config = dict(
    tokenizer='word',
    encoder_norm='layernorm',
    encoder_num_experts=16,
    encoder_expert_mlp_ratio=0.25,
    encoder_slots_per_expert=2,
    cautious_weight_decay=True,
)
Rows from block 5 of the text encoder, named by matrix and row number. Rows with one number belong to one neuron. Each number is 128 + 32 x the weight over its row's rms, rounded and kept within 0 to 255. All counts start at 0. After the name is the row's rms in percent of the matrix's.
# gate: MLP gate (text_encoder.blocks.5.mlp.gate.weight, 1024x384), inputs 320-383
# fc1: MLP up (text_encoder.blocks.5.mlp.fc1.weight, 1024x384), inputs 320-383
# fc2: MLP down (text_encoder.blocks.5.mlp.fc2.weight, 384x1024, transposed), outputs 320-383
gate.695 082 [172 126  92  83 205 152  99 149 122 143 189  87 113 120 142  92 155 122 144 102 108 118 123 109  99 101 143 154 147 162 124 165  65 136 119 157 114 142  90 101 127 106 170 120 102  56 142  33 116 140 123 113 107 142 125  97 152 126  86 116 113 156 123 199]
fc1.695 077 [104 141  98 116  98 154 170  71 107  74  84 172 110 162 155 135  58  98 175 172 106  85 157  99  92 138 134 119 171  77 139 117  91  74 142 121 184 103  99 157  45  92  89  91 114 114 117  71 132  75 142 115 109 128 130 108 112 149  61 128  92 102 126 171]
fc2.695 069 [153  84 173 164 131 138 141  66 127 116 168 124 113 149 113 125 108 229 127 150 130 165 134  89 119  83 126 102 131 151 113 193  83 187 124  74 113 101 110 148 120 171  97 128  87 135  99 155 153 171  68 166 119  83  76 132 147 161 110 213 128 136 156 165]
gate.696 082 [136 178  60 200 117  96  51 169 165  99 168 132 174 116 117  95  86 174 141 122 164 125 124  83 140 103 125 103 131  74 170 111 185  94 101 120 166 114 146  94 125 147  87 117 130  76 105 192 139 111 158  75 108 106 157 184 117  87 136 125 112 111 120 176]
fc1.696 080 [ 86 148 171 138 162 154 118 129 117 136 138  82 139 139 134 130 152 156 117 139 120  89 143 122  81 129 113 180 134 137 105 175  86  92 135  84 149 132 119 148 132 144 118 100 130 117 152 134 118 172  74 112 180 136 174 189 123 134 166 101 148  94  99 121]
fc2.696 067 [113 201 140 149 144 122 124 119 131 117 128 125 134  59  81 111  94 166 124  91 190 104 130 158 152 119 132 115 148 137 173 179  27  72 163 141 129 176 134 144 139 163 126  92 168 101 156 123 114 110 133 180 130 115 147 115 101 126 167  66 159 125  80 144]
gate.697 119 [112  99  82 152 109  82 119  94 186  85 122 109 105 178  88 159 105 119  92 131 114 245 121 149 120 118 172 122 185 113 162 186 150 115 142  21 165 141 150 137 165  80 125 157 119 190 106 125  81  86 109  59 138 149 128 144 106 152 126 106 116 122  86 146]
fc1.697 119 [109 184 154  55  95 148 174 150 109 134 125 119 119  76  90 126 136 119 143 101 140 109 130 127 139 153 122 103 113 110 140  66  79 120 128 154 130 140  76 167 144  73 146 129 152 118 213  77 162 152 137 172 118 120 160 141 158 199 143 114 100  93 143 113]
fc2.697 131 [157 122 152 100  93 158 147  64 117 107 111 106 138 128 166 137 178 187 121 157 126  90 141 151 129  74  79 165 117  64 118 131  98 116 112 155 136 104 108 157 163 148 197 156 111 112 104 104  79 136 125 122 149 120 145 170 164  62 130 116 115 116 120  73]
gate.698 085 [126 204 127  74 210 142 150 146 148 145  87 103 118 128 130 171 140 162 107 122  90 152  76  97 185  73 163 120 164  96 158 152 105 123 117 117 150  45  85 116 109  94 160  74  90 126 159 138 138  89  94  93 173 126 126 175 150 159  92  99 106 133 172  73]
fc1.698 087 [107  99 155 145 133 105 153 148 128 154 155 152 141 161 151 112 134 166  88 108 124 104 136 122  93 176  89 144 147 136  92 125 119 181 128 139 161  95 176 160 108 163 158 166 137  96 138  92 107  93 146  68  70 126 130 143 111 154 183 182  93 121 116 178]
fc2.698 075 [189 162 178  94  90 121 112 106 142 126 106 171  73 128 120  95 146 188 110  93  90 149 115 113  89 183 158  98 194 102 118 145 103  88 141 136 126 177 162 142 177 111 159  87 132  83 102 112 110 135 158 156 150 122  80 129 175 156  69 157 128 110 155  96]
gate.699 080 [115 103 133 118  86 100 141 117 112 144 105 166 158 181 138 126 159 109 156 129  79 107 195 155 100 163 155 107 108 188 146  77 122 134 153 132  91 125 132 125  84 143  93 107 126 120 132 122 132 121 160  86 152  99  78 158 171 164  40 207 117  97 154 125]
fc1.699 077 [ 86  91 135 108 158 113 146 145 100 191 156 110 172 141 163 126  87 155 130 152 120 104 122 133 112 161 160 131 119 130  83 134 137 207 116 125  72 162 142 143 113 131 166 145 132 152 109 125 158  97 171 117 147 168 152 131 112 134 109 175 133 132 152 113]
fc2.699 073 [ 61 132 135 156 115  90 147  91 137 128 112 164  80 100 121 136 126 121 196 173  78  72 133 177 129 181 112 113 134 168  99 114 137 157 174 115 177 135 185 149 115 103 148 145 185 157  86 145 145 159 116 128 113 144 112 130 124 165  91  58 132  68 130 135]
gate.700 113 [143 165  92 117 131 141  79 185 138 148 151 190 144 205 146 155 124 139 111  99  97 129  98  94 135 101 128 110 176  93 147  88  94 139  61 103 122 102 148 155  98 124 131 135 152 108 130 150 150  79 142 142 107  78 133 163 163 131 138 135 126  99 182 152]
fc1.700 113 [ 85 158 141 222 130 140 172 109 181 147 136 121  92 107 148 133  90 106 135 133 112 155 121  87 121 149 145 187 139 175 196 152 147 197 177 184 114 101 160 112 137 186 102 169 107 152 130 155  87 136 117  62 110 199 141 178 100 105 153 159 105 164 162 105]
fc2.700 112 [103 143 104 104 162 123 112 106  89 159 122 131 106 116 112 162 102 140 119 101 105 123 130 126 100 138 116 139 139 144  65 137 120  96 108 116  87 146 141 107  18 136  91 133 155  96 122  73 147  87 146 116 183 122  92 141  92 184 144 141 129 146 102 130]
gate.701 096 [161 150 126 158 123 100 133 116 105 124  90 114 143 144  93 101  96 137 124 139 119 135 103 154 143 137 171 104  81 163 122 166 106  92 124 167 145 136 105  94  63  97 114 107 184  92  86 103  94 153 134 141 141 123 143  89 101 130 141  92 106 128 129 155]
fc1.701 102 [154  94 107 117 120 143 124 129 135 118 165 142 110 182 166 152 132 100 152 151 128  80 173 163 201 141 193 185 113  83 133 143  95 146  84 132 177 146  80 129  96 153  89 189 117 130 113 187 117  26  43 156 130 124 157 107 161 166 183  97 127 116 110 131]
fc2.701 103 [120 105 151 126 147  71 115  27 147 146 147 120 141  94 140 104 111 144  53 106 140 162 171 145 124 132 145  76 171 153 102 137 139 147 124 162 143 111 177 190 119 147 131 161 130  86 155 138 166 188 182 136  99 164  99 148  65 172 166 132  72 134 132 166]
gate.702 107 [141 132 166 143  91 176 122 101 150 160 159 142 142  85  80 189 118 165 165 145  96 176 157  73 129 110 119 165 157 133 214  94 132 107  43 103 167 133 152 127 117 103 132 160  80 130 153  81 140 115 125 150 124 147 122 110 131 112  60 126  43 151 145 113]
fc1.702 111 [104 168  84 233 106 107 115 154 113 115 115 160 122 123 133 110 145 140 162 155  72 127 166 181  69 110 158 139 121 146  97 110  51 172 153 118 149 193  78  99 145 122 123 112 130  68  74 134 142 107 125 105 124 116 122  98 131 155 128 151 100 132 142 115]
fc2.702 119 [207 114 100 117 124 114  95 164  73 120 176 100 203 170 213 106 117 103 159 154 120  97 146 147 132 108 117 142  44 183  87  52 132 123 164 151 184 172 114 106 129 139 127 105 163 149  73 115 111  88 181  81 108 138 110 114 144 115  70 146 163 120 175  73]
gate.703 075 [126 116 184 158 161 111 127 129 107 134 152  65 104 163 140 162  98 131 134 139 130 107 140  73 115 157 117 153  91 163  84 157 139 130 127 111 159 118 161 110 125 115  85 162 156 101  97  74  87 125 122 129 144 121 100 150 140 105 108 146 122 164 150  97]
fc1.703 080 [ 94 159  95 140 147  71 137  77 137 115 119 146 141 153 140 123 133 147  96 173 160  95 149 191  84 158 134 135 119  69 120 132 235 131  61 155 156 127  67  77 154  57 117 130 139  94 116 174 131 102 141  98 157 180 105  85 131 109 132 173 186 141  93  81]
fc2.703 070 [165 110  83 112 161  95 125  61 117 134 128 112 128 133 106 149 218 136 125  63 164 202 112  40  90 128 129  70 123 190 131 133 132 167 121 146  96 129  85  69 147 139 186 122 156  85 150  92 136 155 164 110 116 119 129 175 128 155 102 117  50 124 143  74]
gate.704 115 [100 111 157 173 192 120 169 137 131  85 109 109 176 134 192  94 125 101 124 133 161 130  96 164 187 163 130 165  95  93 182 146 124 127 128 168  47 175  90 100 119 124 154 120 133 129 150  94 101 128 108 124 136  94 136 174 149 122 129 111  78 130 114  88]
fc1.704 124 [107  99 121 196 139 134 149 131  92 128 109 169 200  75 184 131 129  95 186 170 105  58 148 155 145 129 134  92 123  84 174 142  89 176  99 146 141 151  91 127 130 123 151 134 136 133 118 100  83  95 164  84 108 147 114 162 190 229  74 104 139 123 136 126]
fc2.704 127 [ 94 111 101 194 155 155  63 162 121  99 134  74 104 111 163 117 154 116 105  78 117 117 114 156 167  84 141 124 156 181 175 109 148 119 120 114 100  94 162 146 134  90  89 127 126 144 158 190 114 126 129 141  42  93 128 137 129  95 157 140 136 113  90 101]
gate.705 086 [112 152 150 122 142  98 142  70 121 132 163 167 194 107 138 130 127 140 115 158 135 157 125  97 130 104  66 136 155 166 115 161 112 190  82 129 140 148 153  55 123 101 137  75 130 143 175 122 141 206 179 139  80 146 115 137 135 104 120 130 116 108 162 108]
fc1.705 083 [ 83 131 137 114 111  76 114  84 190 147 137 149 102 138 152 123 184  62 169 106  66 120 175 206 204  92 133 100 187 131 182 148 134 114 103 111 160 109 140 100 151 134  81  40 169 159 160 122 120 103 170 127 120 183  94 118 156 140 151 104 131 150 124 129]
fc2.705 074 [130 126 110 135  94 104  91 121 124 157 141  91 132 157 192 140 142  74  84 167 136 111 129  76 147 173 244 160 147 108 125 113 140 154 147 121 122  61  40 104 190 111  98 106 117  66 148 148 137  68 135 142  90 132 181 183 101 152 157 122 158 125 145 133]
gate.706 110 [131  99 187 146 142 144 160 162 111 149 157 108 129  85 170 157  90 199 104 106 130 122 102 107 109 147 104  84  98 154 123  81 148 106  85 199 107 120  87 110 145 113 142 131 131 168 111 237 147 128 120 136 134 164  91 137 108 118 173 135 124 140 127 108]
fc1.706 115 [113 143 139 106 125 152 108 164 140  72 119 124  92 148 165 129  88 144 117  97 134 136 135 173 165 125 124 138 160  95 105 161 129 155 102 214 142  69 144 193 103  82 120 133  80 136 155 102  98 106 133 126 171  96 139  95 204  95 182 135 166 145  83 126]
fc2.706 111 [121 189 139 176 102 153 106 132  78  94 153  86 116 115 135  79 167 201  79 113 135 177 166 115  82 138 105 100 112  87 126 136 122 131 111  67  81  98 130  28 108 149 125  97 142 104 193 109 139 138 142 141  75 142 120 172  94  81 132 164 100 169 156 160]
gate.707 089 [116 147 106 151 125 134  69 190 107 115  96 148 149 172 144 111 114 130 134 190 182 157 118 150 123 124  95  77 124 160 114  56 179 121  99 136 113 164 141 135  96 108 156  98 128  96 129 144  57  93 101 130 127 159 111 111 126 114 175  79 118 121  58  78]
fc1.707 085 [105 134 178 121 141 151 125 126 147  45 143  52 140 104 116  98 107 122 169 153 126 132  91 172 121 145 113 170 166 145  90 141 149  81 130 145 168 106 143 173 134 146  88 146 126 120 135 192 110 175 169  90 124  72 150 156 114 100 144 140  98 131 128 148]
fc2.707 094 [120 121 159 142 164 150 114 109 122 106 110  72 147 169 180 137 134 191 106 100 127 127 122 153  50 127  74 119 123 110  65 114 131  94 128 121  67  99 151 168  55 184 102 132 100 111 120  82 108 112 143 124 149 151 145 165  88  86 147 131 114  97 164 183]
gate.708 110 [151 172 110  92 108 105 105 106 108 120 149 171 100 103 146  82 132 106  77  96 132 137 114 102 144 112 149  96  88  84 187  82 125 115 109 164 138 129 147 134 104  76 102 109 150 133 170 121  79 113 146  55 119 112 152 141  96 109 157  93 135 112 164 105]
fc1.708 112 [211 138 114  94 136  85 133 132 154 164  91 145 122  84 120 113 119 101  92 151 132 141 179 158 101  88 167 160 149 166 134 161 144 156 115 144  50 136 143 129  87 157 175 137  95 178 156 106 136 182 110 131  59  65  96 134 118 150  93 125 112 120 138 117]
fc2.708 103 [134 152 101 110 149 107 102 112  88 172 116 121 147  75 146 175 164 145 137 164 192 137  96 118 146 165 157 138 152 108  91 129 111 199 105 109 140  92 127 157 117 124 115 143 150 121 110 128 102 137 176 125 170 144 187 136 166 168 110  79 114 124  89 115]
gate.709 116 [121 111 177 133 150  93 170 118 130 145 125  87 165 169 127 123 132 111 127  99 209 139 143 107 130 124 150 140 116 130 143 151 143 133 103  91 106  81 140 118  89 109 112 165 104 141 192 129  94 141 153 124 123  96 168 146 115  92 124 157 161 114 111 120]
fc1.709 114 [168  82 154 112 141 151 174 117 128  81 124 126 121 199  70 157 123  98 122 142  96 136 113 133 139 179 103 203  90 109 152 111  71 144 118 108 170 145 148 149 170 153  77 139 142 140 153  78 140 168 120 192 112  97 156  99 129 103 159 166 109 136  96 134]
fc2.709 123 [113 139 137 116 154  85  71 143 189 144 135 105 177 114  94 116 130 118 132 103 162 114 160 162 109 117 123 119 169 111 148 114 102 123 141 102 151 164 122 103 151  87 107 111 155 115 170  96 116 184 119 140 104 107 124  98  87 122 129 117 155  99 133 183]
gate.710 077 [115 116 137 145 133 128 117 142 150 180 109 120 151 156 126 122 141 164 177 125 127 121  74 122 144 112 160 139  86 105 155 128 195 153 188 139 102  63  79 124 148 128 123  86 173 161 143 108  47  99 123 130 111 145 117 186 159 152 158 127 161 134 143 139]
fc1.710 083 [129 110  89  94 123 144  68 131  96 152 167 122 128  91 124  43 162 144  87 100 158 101 147 129 113 185 187 118 159 138 110 120 143 111  96  96 105 176 127 151 140  79 220  51 184 127  48 120 207 150 101 143 101  89 119  68  69 114 147 122 147 141 165 120]
fc2.710 070 [127  85  92 118  95 142 117 152 148  98  86 106 162 132 130 138  98 109 116 133 116  44 153 124  99 177 174 153 170 126 146  85  83  96 190 139 126  96 102 136 156 130 203 128 115  91 160 111 141 163 162 139  97 140 190 125 124 161 124 119 158 135  79 112]
gate.711 089 [108 123 115 130 120 121 106 144 115 124 117 108 130  61  93 102 108 210 138 156 105  73 118 151 137 171 119 123 117 120 155 163  93 145 127 115 180 125 172 156 106 182 140 173 120  90 140  96 128  99  90 154 116 116 122 130 158 155 172 117 114 116  94 111]
fc1.711 088 [134 138 135  92 100 119 143 104 146 115 177 143 133 175 197  76  98  87 115 148 127 120 130 155 164  97 136 150 147 115 133 112 151 109 199 153 127 112 123  81 131  77 114 142  96 120 159 154  86 133 153 142 115 107  65 105  98 115 169 176 118 184 142 124]
fc2.711 086 [141 139  84  60 156 141 128  64 133 144  69 167  78 105 166 120 101 104 145 110 154 163 177 127 161  69 146 132 125  93 144 188 124 191 136 151 195  58 140 148  34  89  83 130 128 111 101  61  77  51 128 126 100 201 181 100 123 128 105 168 148 175 125 121]
gate.712 073 [ 98 194 131 110 121  61 112 130 152 115  97  91 146  83 118 181 115  84 156 111  83 129 154 122 132 126 107 149 147 147 141 154 144  96 151 115 192 100  98 141 135 129  80 114  90 155 147 122 101  91 176 118 156 136 161  97 145 115 193 123 125 133 134 130]
fc1.712 070 [110  98 123 154 151 112 152 147 185 125  81 119 151 117 124 103 146 126 121 175 139 179 111 119  93 153  91 167  98 109 110 159 104 133 154 124 150 152 130 144 101 155 195  80 133  93  86 154  56 100 158 102  96  61 152 139 131 138 123 110 149 120 104 124]
fc2.712 062 [126 160 132 139 139 163 178 145 165  96 101 127 162 127 189 143 134 165 119 135 121 134 116  99 159  73  90 135 109 111 111 105 126 137 148  77 157 119 157 128 162  78 183 108 148 179 135  99 115 119 149  91 167 105  93 144 143 127 130 196  82 208 152 115]
gate.713 091 [112 126 113 125 122 107 161  66 167  86 133 103 176 109 112 146 116 145 138 107  66  75  84 125 101  97  93 103 125 101 129 147  96 115 104 113 171 171  94  75  84 127 105 157 160 105  92 122 134 122 133 124  99  48 131 153  84 133  75 122 152 125 127 133]
fc1.713 090 [117 126 154 111  44 128  70 162 139 141 104  91 167 112  38 123  92 127 119 148 128 127 142 172  75 107 138 189 115 131 175  99  84 119 113 134  74  85  64  84 182  73  98 111 116 125  84  63 147 154 149 159 118 143 114  81 123 100 116 170 157 149 138 154]
fc2.713 078 [119 126  89 124 127 128 135  95 113 138 135 219 180 148 120 133 100 108 141 160 141 167 105 141 129 129 124 151 103 129 149 104  95 149 101 126  57 158 104 136 185 124 100  63 158 125 118 101 148 142 127  64  97 161 130 159 117 135 139 131 146 149 103 184]
gate.714 081 [ 99 110 165  91 149 109 161 116 153 107 135 164 115 204 166  95 149 149 190 149 153  89 190 120  41 136 140  68 150 115 110 203 154 143 110 105  97 137  81  81 118 154 143 126 116 139 132 103 136 189 146 148 132 159 117 176 182  87 143 179 163 100 128 202]
fc1.714 076 [ 84 166 125  92 129  70  90 111 138 103 176 164 128  74  95 134 131  85 150 142 152 175 156 127  68 188 128 137 118 129 108 100 141 161  91 142 163  78 146 128  79  84 116 133 172  74 109 143 116  95 140 175 134 136  71  68 106 107  60 109 156  81  71 149]
fc2.714 071 [ 89 158 158  85 139 116 163 145 122 163 147 165 162  89 161 195 120 120 113 107 162 146 106 104 202 175 162 135 131 137 120 101 156 139 150 161  97 141 150 137 104 123 112 138 141  76 126 189 160 110 130 141 173 168 150  87 153 155 141 137 178 152  52 127]
gate.715 106 [126  82 116 175  87 126  72  99  83 116  90  88 102  91 148  87 111 129 202 190  62  79  75 179  72 123  84 148 119 131  91 128 155 132 144 168 116  89  72 109 139 102 115 156 169  64  80 100 134 148 110 151  99 117 122 125  78 102 124 136 128 163 123  89]
fc1.715 106 [ 97  62  97 128  82  93  92  99 194 163 154 141 149 146 188 100 137 119 131 127  70  89 116 150 105  67 168 117  97 146 121  85  93 142 152 143  95 103 105 144 166  87 133  99 155 153  76 112 144  97 101 180 149 123 155 149 114 148 161 142 119 184 173 118]
fc2.715 119 [ 84  99 191 157 126  98 113 123 157 231 100 111 132 109 135 170 185  87 146 144 104  80  95 110 224 176 144 138 165 125 143 114 140 116 200 101 161 127  88 104  63 144 129 139  83  77 123 188 157 185 163 130 104 116 177 156 144 181 127 108 121 115 128 147]
gate.716 101 [103 150  76  67  91 153  34 133 123 100 149 153  65 122 132 178 106 128 106 104 167  77 122 128 173 141 112 134 138 132 118  82  58  58 115 103 108 188 141 144 183 131 143 186 166 132  84 102  96 128 157 105 116 141 116 168 148  84 103 152 117 113 114 136]
fc1.716 104 [208 130  59 139  47 201  45 112  75 156 139 158 157  78 113 156 166 159 167  94 132 131 100 194 125 107 132 146 155 107 187  79  81 141 114 114 134 147 133 110 127 134 104  74  78 107 167 124  66 105  83 150 187  97 150 105  91 139 140 128 117 108 129 163]
fc2.716 106 [168 150 105 106 191 131 140 145 163 128 100 167 172 160 136 138 131  93 122 113 134  78  54 102 104  97 141 133  86 140  86 129 114 107 144 141 209 137 149 170 103 154 118  91 174 109 152 173 139 123 172 204 126  67 128  72 149 178 165 153  61 148 133  84]
gate.717 122 [183 125 104 191  60 117 122 138 118 118  96 123  67 113  98 150 109 138  95  95  98 114 167 146 159  95 105 161 101 113 152 141 132 164 164 198 141 134  91 153 182 154 120 182 127 122 109 135 204 116 101 150  54 136 165 162 172 129 162  86  99 131 125 147]
fc1.717 119 [100 117 135 161 162 104 130 113 163 132 133  94 109 138 147 163 114  78  96  95 140 132 168 203 199  84 117 100 147 146 167 102 126 158 113 165  93 116 155 169 157 165   6 162 118 119  94 162 145  96 138 213  72 116 169 142 148 119 116 104 126 126 115 144]
fc2.717 126 [145 105 124 121 118  66 129 130 153  98 132 115 149 206 124 160  99 116 139 125 102 138 175 149 119 107 178 150 155 165 124 107 114 122 148  78  86 131 224  68 149 166  97  71 147 139 163  68  91 149 159 106  89 111 198 178  65 161  51 165 142 188 150 166]
gate.718 109 [142 195 121 171 119 106 107 173 135  95  89 131 140 179 107 146 124  74 127 176  96 168 121 150 101  55  85 111  93 149 149 120 105 155 167  78 131 124 140  84  90 171 122 115 137 210 176 147  70 174  57 109  43 135 152 140 142  80 135 187 100 108 160 153]
fc1.718 113 [111 139 131 100 196 206 113  54 165 149 174 118 111  61  96 126 153 149 106  97 174 162 158  60 191 125 148 156 164  88  81 118 150  91  92 141 140 121 113 157 109 111 144 166 177 106  98 130 153 140 148 147 162 122  95  89  92 148 109 103 121 169 178 225]
fc2.718 118 [ 84 127 144 129  95  95 109 106 105 101 103  31 132 146 177 215 160 170 140 216  77 146  81 113  81 156 191 160 118 113 114  75 159 117 104 102 126  96 130 167 143 100 152 184 156 146 138 147 100 180 108 110 112 110 138 138 138 134 125 171  88 133  88  69]
gate.719 083 [194 118 146 130 135 123 130 107 118 196 148 132 162 193 162 138  70 218  68 133  77 169 127 204 116 104 127  64  57 102 108 136 103 112 113 124  65  81 142 139 180 169 144  98 186 129 151 132 118  71 166 125 120 131 142  88 100 166 145 135 127 108  98 131]
fc1.719 081 [ 97 139 137 126 128 114 193 112 137  67 103 115  84  94 115 129 150  88 130 152 167  68 139 154 168 100 124 185 179 111 183 136 151 135 145 162 105 112 120 126 159  42 142 105  89 159 192 104 123 131 180 107 121 130  83 165 158 155 103  79 138 149 123  88]
fc2.719 084 [124 160 171  77 110 131 154 161  95 158  99 153 112 150 185 217 137 132 171 172 119  90 130  91 113 158  93 130 158  94 131 142 134 141 121 104 169 125 136 166 131 126 102 126  49 151 164 120 115 143 160 138 194 136  52 129 156 101 119 126  81 190 159 144]
gate.720 108 [ 57 165 125 168 135 157 145 125 117 142  71  96 136 146 190  98 127 139 180 146 150 144  86 112 156 118 103 172 170 126 173 151 132 127 158 164 133 100 153 187 123 166  91 138 127 139 120  41 143 117 118 124  87 140  89 132 162 107 110  41 104  53 111 139]
fc1.720 107 [117 156 107  69 152 155 107 141  79 137 114 127  99 146  85 105 161  98 132 128 124 109 189 103 187 135 107 121 153 125 129 183 113 143  70 154  77  98  77 150  91 109 133 104 146  97 120 117 107 124  85 127  94 103 109 167 182 146  82 124 120 142 161 116]
fc2.720 102 [160 101 147 117  99  64 120 127 131 144  92 129 114  67 177 142  82 184 113 166 151 115 145 155 130 114 132 183 127 119 168  87 165  98 124 221 141  97 138  99 203 148 200 140 113 108  95 165 203 127  97 133 139  77  96 131 108 129 109 187 126 134 160 163]
gate.721 102 [129 134 138  99 153 136 164 128 147 125 136 140 147 132 196 133  78 120 118  63 144  75 111 192 165 130 142  95 123 167 168 148 108 151 159 120  51 124 149  97 207 163 123 137 167 113 138 135 119 109  89 154  93  86 181 149 134 175 148  64 104  80 104 114]
fc1.721 107 [174 128 145 111 145  49  94 131 138 134  92 186  92 109 138 134 130 217 133 136 135 110 126  80  75 152 127 104  50 143  96 127  51 128 145  91 128 182 162 133 111  70 132 131 184 157 136 147 130  84 158 145 174 113 143  94 127 156 117  36 139  82 129 117]
fc2.721 093 [176 152 113  87 125  56 123 115 120 135 162 112 115 115 107 135  97 171 166 180 150 107 106 137 127 143 152 156 163 109 145  97 131 140  99  95 158 136 147  58 170 149 120 114 157 175 128 138 165 118 110  81 139 144 119 157  60 154  61 116 130 183  87 110]
gate.722 084 [ 62 147 163 130  92 131 154 155 133 152 138 158 140 107 122 153 157 101 180 145  91  90 101 122 125 124 149 164 160 157  87 168 129 175 105 105 170  89 161  39 127 147 113 185 129 141  94 123 128  79 164 124 132 175 108 122 135 131 160 139 106 152 127 146]
fc1.722 078 [158  66 118 123 124 159  45 125  97 103  87  89  90  71 141 153 130 152  86 138 176 108 102 118 164 174 112 118 117 158 120 152 136 123 143 124 135 220 144 140 126 153 148 126 208 132 108 128 123  95 158 149  94 102  88 128 177 151 121  99 115 148 121 141]
fc2.722 064 [156 152 112 119  98 139 115 155  96 125 144  75 132  83  61 125 188 139  68  92 121 144 139  93 108 139 138 164 110 168  66 153 149  95 169 124 110 138 115 129 143 107 166  99 119 118 145 141 107 104 128 142 157 144 156 103 130 167 118 192 109 158 185 167]
gate.723 100 [108 127 142 142 122 169 108 137  96 122 195  69 113 176 157 142 121 119 167 196 123 195 118 139  47  62 118 125 146 103  84 178  84 100 219 154 125 106 163  97 191 171 162 127 106 173 173 110 141  74 121 145 122 197 125 120 122 124 160 138  69 142 152 140]
fc1.723 098 [121  60 121 102 137 111 152  57 108 152  71 139 141 178 189  77 110 152 103  89  80 109 110 118 146 163 187  96  79 106 165 113 122 171  64  92  85 135  78 151 109 150  49 100 176 117 110 123 156  99 131 113  93 103 138 155 109 138  45 141 134  56 123 126]
fc2.723 094 [119 134  91 167 181 170  70 158 129 172  44  99 161 115 146 129 111 124 129  95  83 131 116 167 144 183 134 144 138 101 167 106  98 131  75 120 113  59  85 190  55 132  99 104 130 150 166 204 145  86 127 141 147 143 174 124  95  93 120 171 139 167 103 182]
gate.724 110 [172 147 111 142 167 122 164 130 115  80  91 188 171 112 157 152 124 117 172 127 157 130 118 140 111 118  78  90 138 135  83 170 176 184 181 157  96 114  73  78 139 191 119  93 118 118 125 151 106 169 189 145 141 129 121 131 125 139 180  68 120 111  99 152]
fc1.724 107 [102 163 182 122 131 170 176 148 108  72  86 193 175 146 190 113 109  56 166 138 192  83 155  98 171 123 132  31  66 208 103 177 147 124 123 135 122 191 122  88 140 133 113 125 136 152 116 134 131 103 149 161 110  67 112 107 176 121 166 162  87 110 100 121]
fc2.724 116 [106 138  94 147 112 163 201  65 163 121 112 131 131  90 145 168  87 132  90 123 138 199  73 120 121 122 116 122 168 161 176 182 129 141 130 137 117  67 150 175 169 108 126 175 154 104 178 163 143 134  79 182 115 121 118  56 136  98 121 124 114 118 121 103]
gate.725 120 [135  91 162 112 222 176 148 201 133  74  54  88  97 103 107  67 129 146 169 193 130 118 149 171  67 187 166  75 133 106  55 172 119 123 161 123 140 153 120 156 184 162 110 103 157 122 118 146 192 174 212  93 211 124 143  92 116  98 110 115 145 142  93 131]
fc1.725 107 [170 121 200 140 164 176 190 170 137  79 144 132 103 116 113 103  86 126 137 159  95 112 137 128 173  96 128 112 147 128 122 140 159 154  74 155 103 107  92 164 176 137 167  88 109 133 137 136 142 156 174 148 101 199 155  65 121 120  98 101 147 169  68 177]
fc2.725 126 [160 106 100 183 180  95  58 148  90  96 148 133  83 165 184 112 162 116 118  59 152 124 137  96 159  61 125  72 133 114 188 168 139 141 137 105  86 120 134  83  82 136 122 159 144 124 145 156  89 112 147 167 177 115 114 176  94 183 126 136 132 177 157 117]
gate.726 085 [145 109 166  75 140 133 101 108 139 137  87 127 152 137 154 129 141 107  76 102 119 101 115 151 109 153 139 148 146 137  90  92 146 124  89 112 164 141 138 158 164  88 138 122 147 190 116 143 165  96 150 160  88 101 112  75 176 142 162 151 164 137 152 148]
fc1.726 084 [116 152 120 136 108 152 122 124 129 115  82 121 117 137  54  85 151  75  99 132 105 146 140 111 128  99 100 122  76 132 153 163 112 130 134 123 149 132 132 104 115 131 134 124 136  94 152  78  87 109 135 158 145 118 112  71  69 133 137 140 138 138 130  94]
fc2.726 085 [114 137 126  95 151 117 112 106 167  54 128  84 127 116 166  89 150 151 151  59  97 126 147 112 137 104  55  94 148 123 110 149  81 132 142 130 109 128 135 112 116 166  99 104 146 145 140 176 183 187 121  63  97 138  67 199  77  87 100 101 102  82 103 156]
gate.727 071 [125 121  52 101  90 178 186 117 118 114 119 132 133 122 213 121 152 144 145 120  84 116 123 166 139 101 118  88 163 204 115 141 127 144 120 115 143 120 170 135  88 121 108 169  74  79 153 143 165 157  98 176 193  83 148 152 149 108 139 113 136 143 114 143]
fc1.727 072 [110 152 167 121  98 148  91 128  87 156 140 153 119  79 114 151 137 137 101  96 106 105 167 162  92 116 132 146 166  70 169 120 163  93 135 144 113  91  92 104 184 125 121 183 189 133 125 106 135 147 176 108  75 209 154 145  91 173  82 164 153  88 186 118]
fc2.727 065 [111 162  99 130  81 120 102  54 209 105 122 140  97 123 231 137 122 130 159 127 111 186 137 155 128 120 152 103 145 117 115 102 128 132 104  87 148 131 102 159 187  71  71 160 131  98 132  89 102 139 107 116 122  51 100 129 139 133 130 129 164 160 109 158]
gate.728 133 [140 121 145 108 139 149 139 124 110 133 119 188 185 136 191  81 110 161 141 133 126 140 157 138 155  64  87 120 181  55 141 120 152 188 128 132  73 146  93 117 132 120 138 133 170 117 148 115 151 141  46 100 150 114 130 166 141 104  88 140  98 138 128  61]
fc1.728 137 [179 147 135 138 106 154 134 154 129 110 155 136 151 169 171  93  71 171 128 145  96 111 163 126 119 121 145 146 133  88 181 107 113 162 107 131 130 122 100  60 119  71 147 161 181 132 200  59  99 153  48 123 159 102 129 149 147  79 103 138  72 122  87  79]
fc2.728 144 [136 170 141 151 135 161  62 222 126 117 120 133 141 149 170 130 129  92 110 155 147 159 113  88 145 116 156 188 146 137 143 136 117  92  46 114  90  72 129 144 150 132  56  54 155  63  90 139 119 154  90 166 114 109 137 151 134 175 156 137 138 116  94 141]
gate.729 117 [112  83 113 118 108 103 131 130 145 123 133  91 112 145 129  69 125 155 107 121 175 123 122  81 108 147 109 106  68 158  90 141 103  78 116 106 154 135  97  64 169 149 119 111 179 105  91 105 117 123 128 190 117  96 147 126 130 135 106 175 144 142 130  67]
fc1.729 123 [175 121  72 146 136 119 102 160 112 107 201 180  40 114 128 152 139 126 175 153 148 183 123 102 135 128 151 120 169  90 150 113  90 125 195 125  85 152 141  74 136  96 113 117 170  90  42 152 147 143 137 163 131  93  61  96 104 162 153 127 134 116 107 171]
fc2.729 111 [ 78  94 186 160 118 169  93 112  88 175 150  75 118  88 128 130 117 124 122 153 203 145 115 172  86 131  84 105 103 159 192 134 134 116  71 125 126 134 140 148  90 174 194 142 129 139 177 141 117 160 131 172 134 169 211 142  92 119  91 172  72 130 167 135]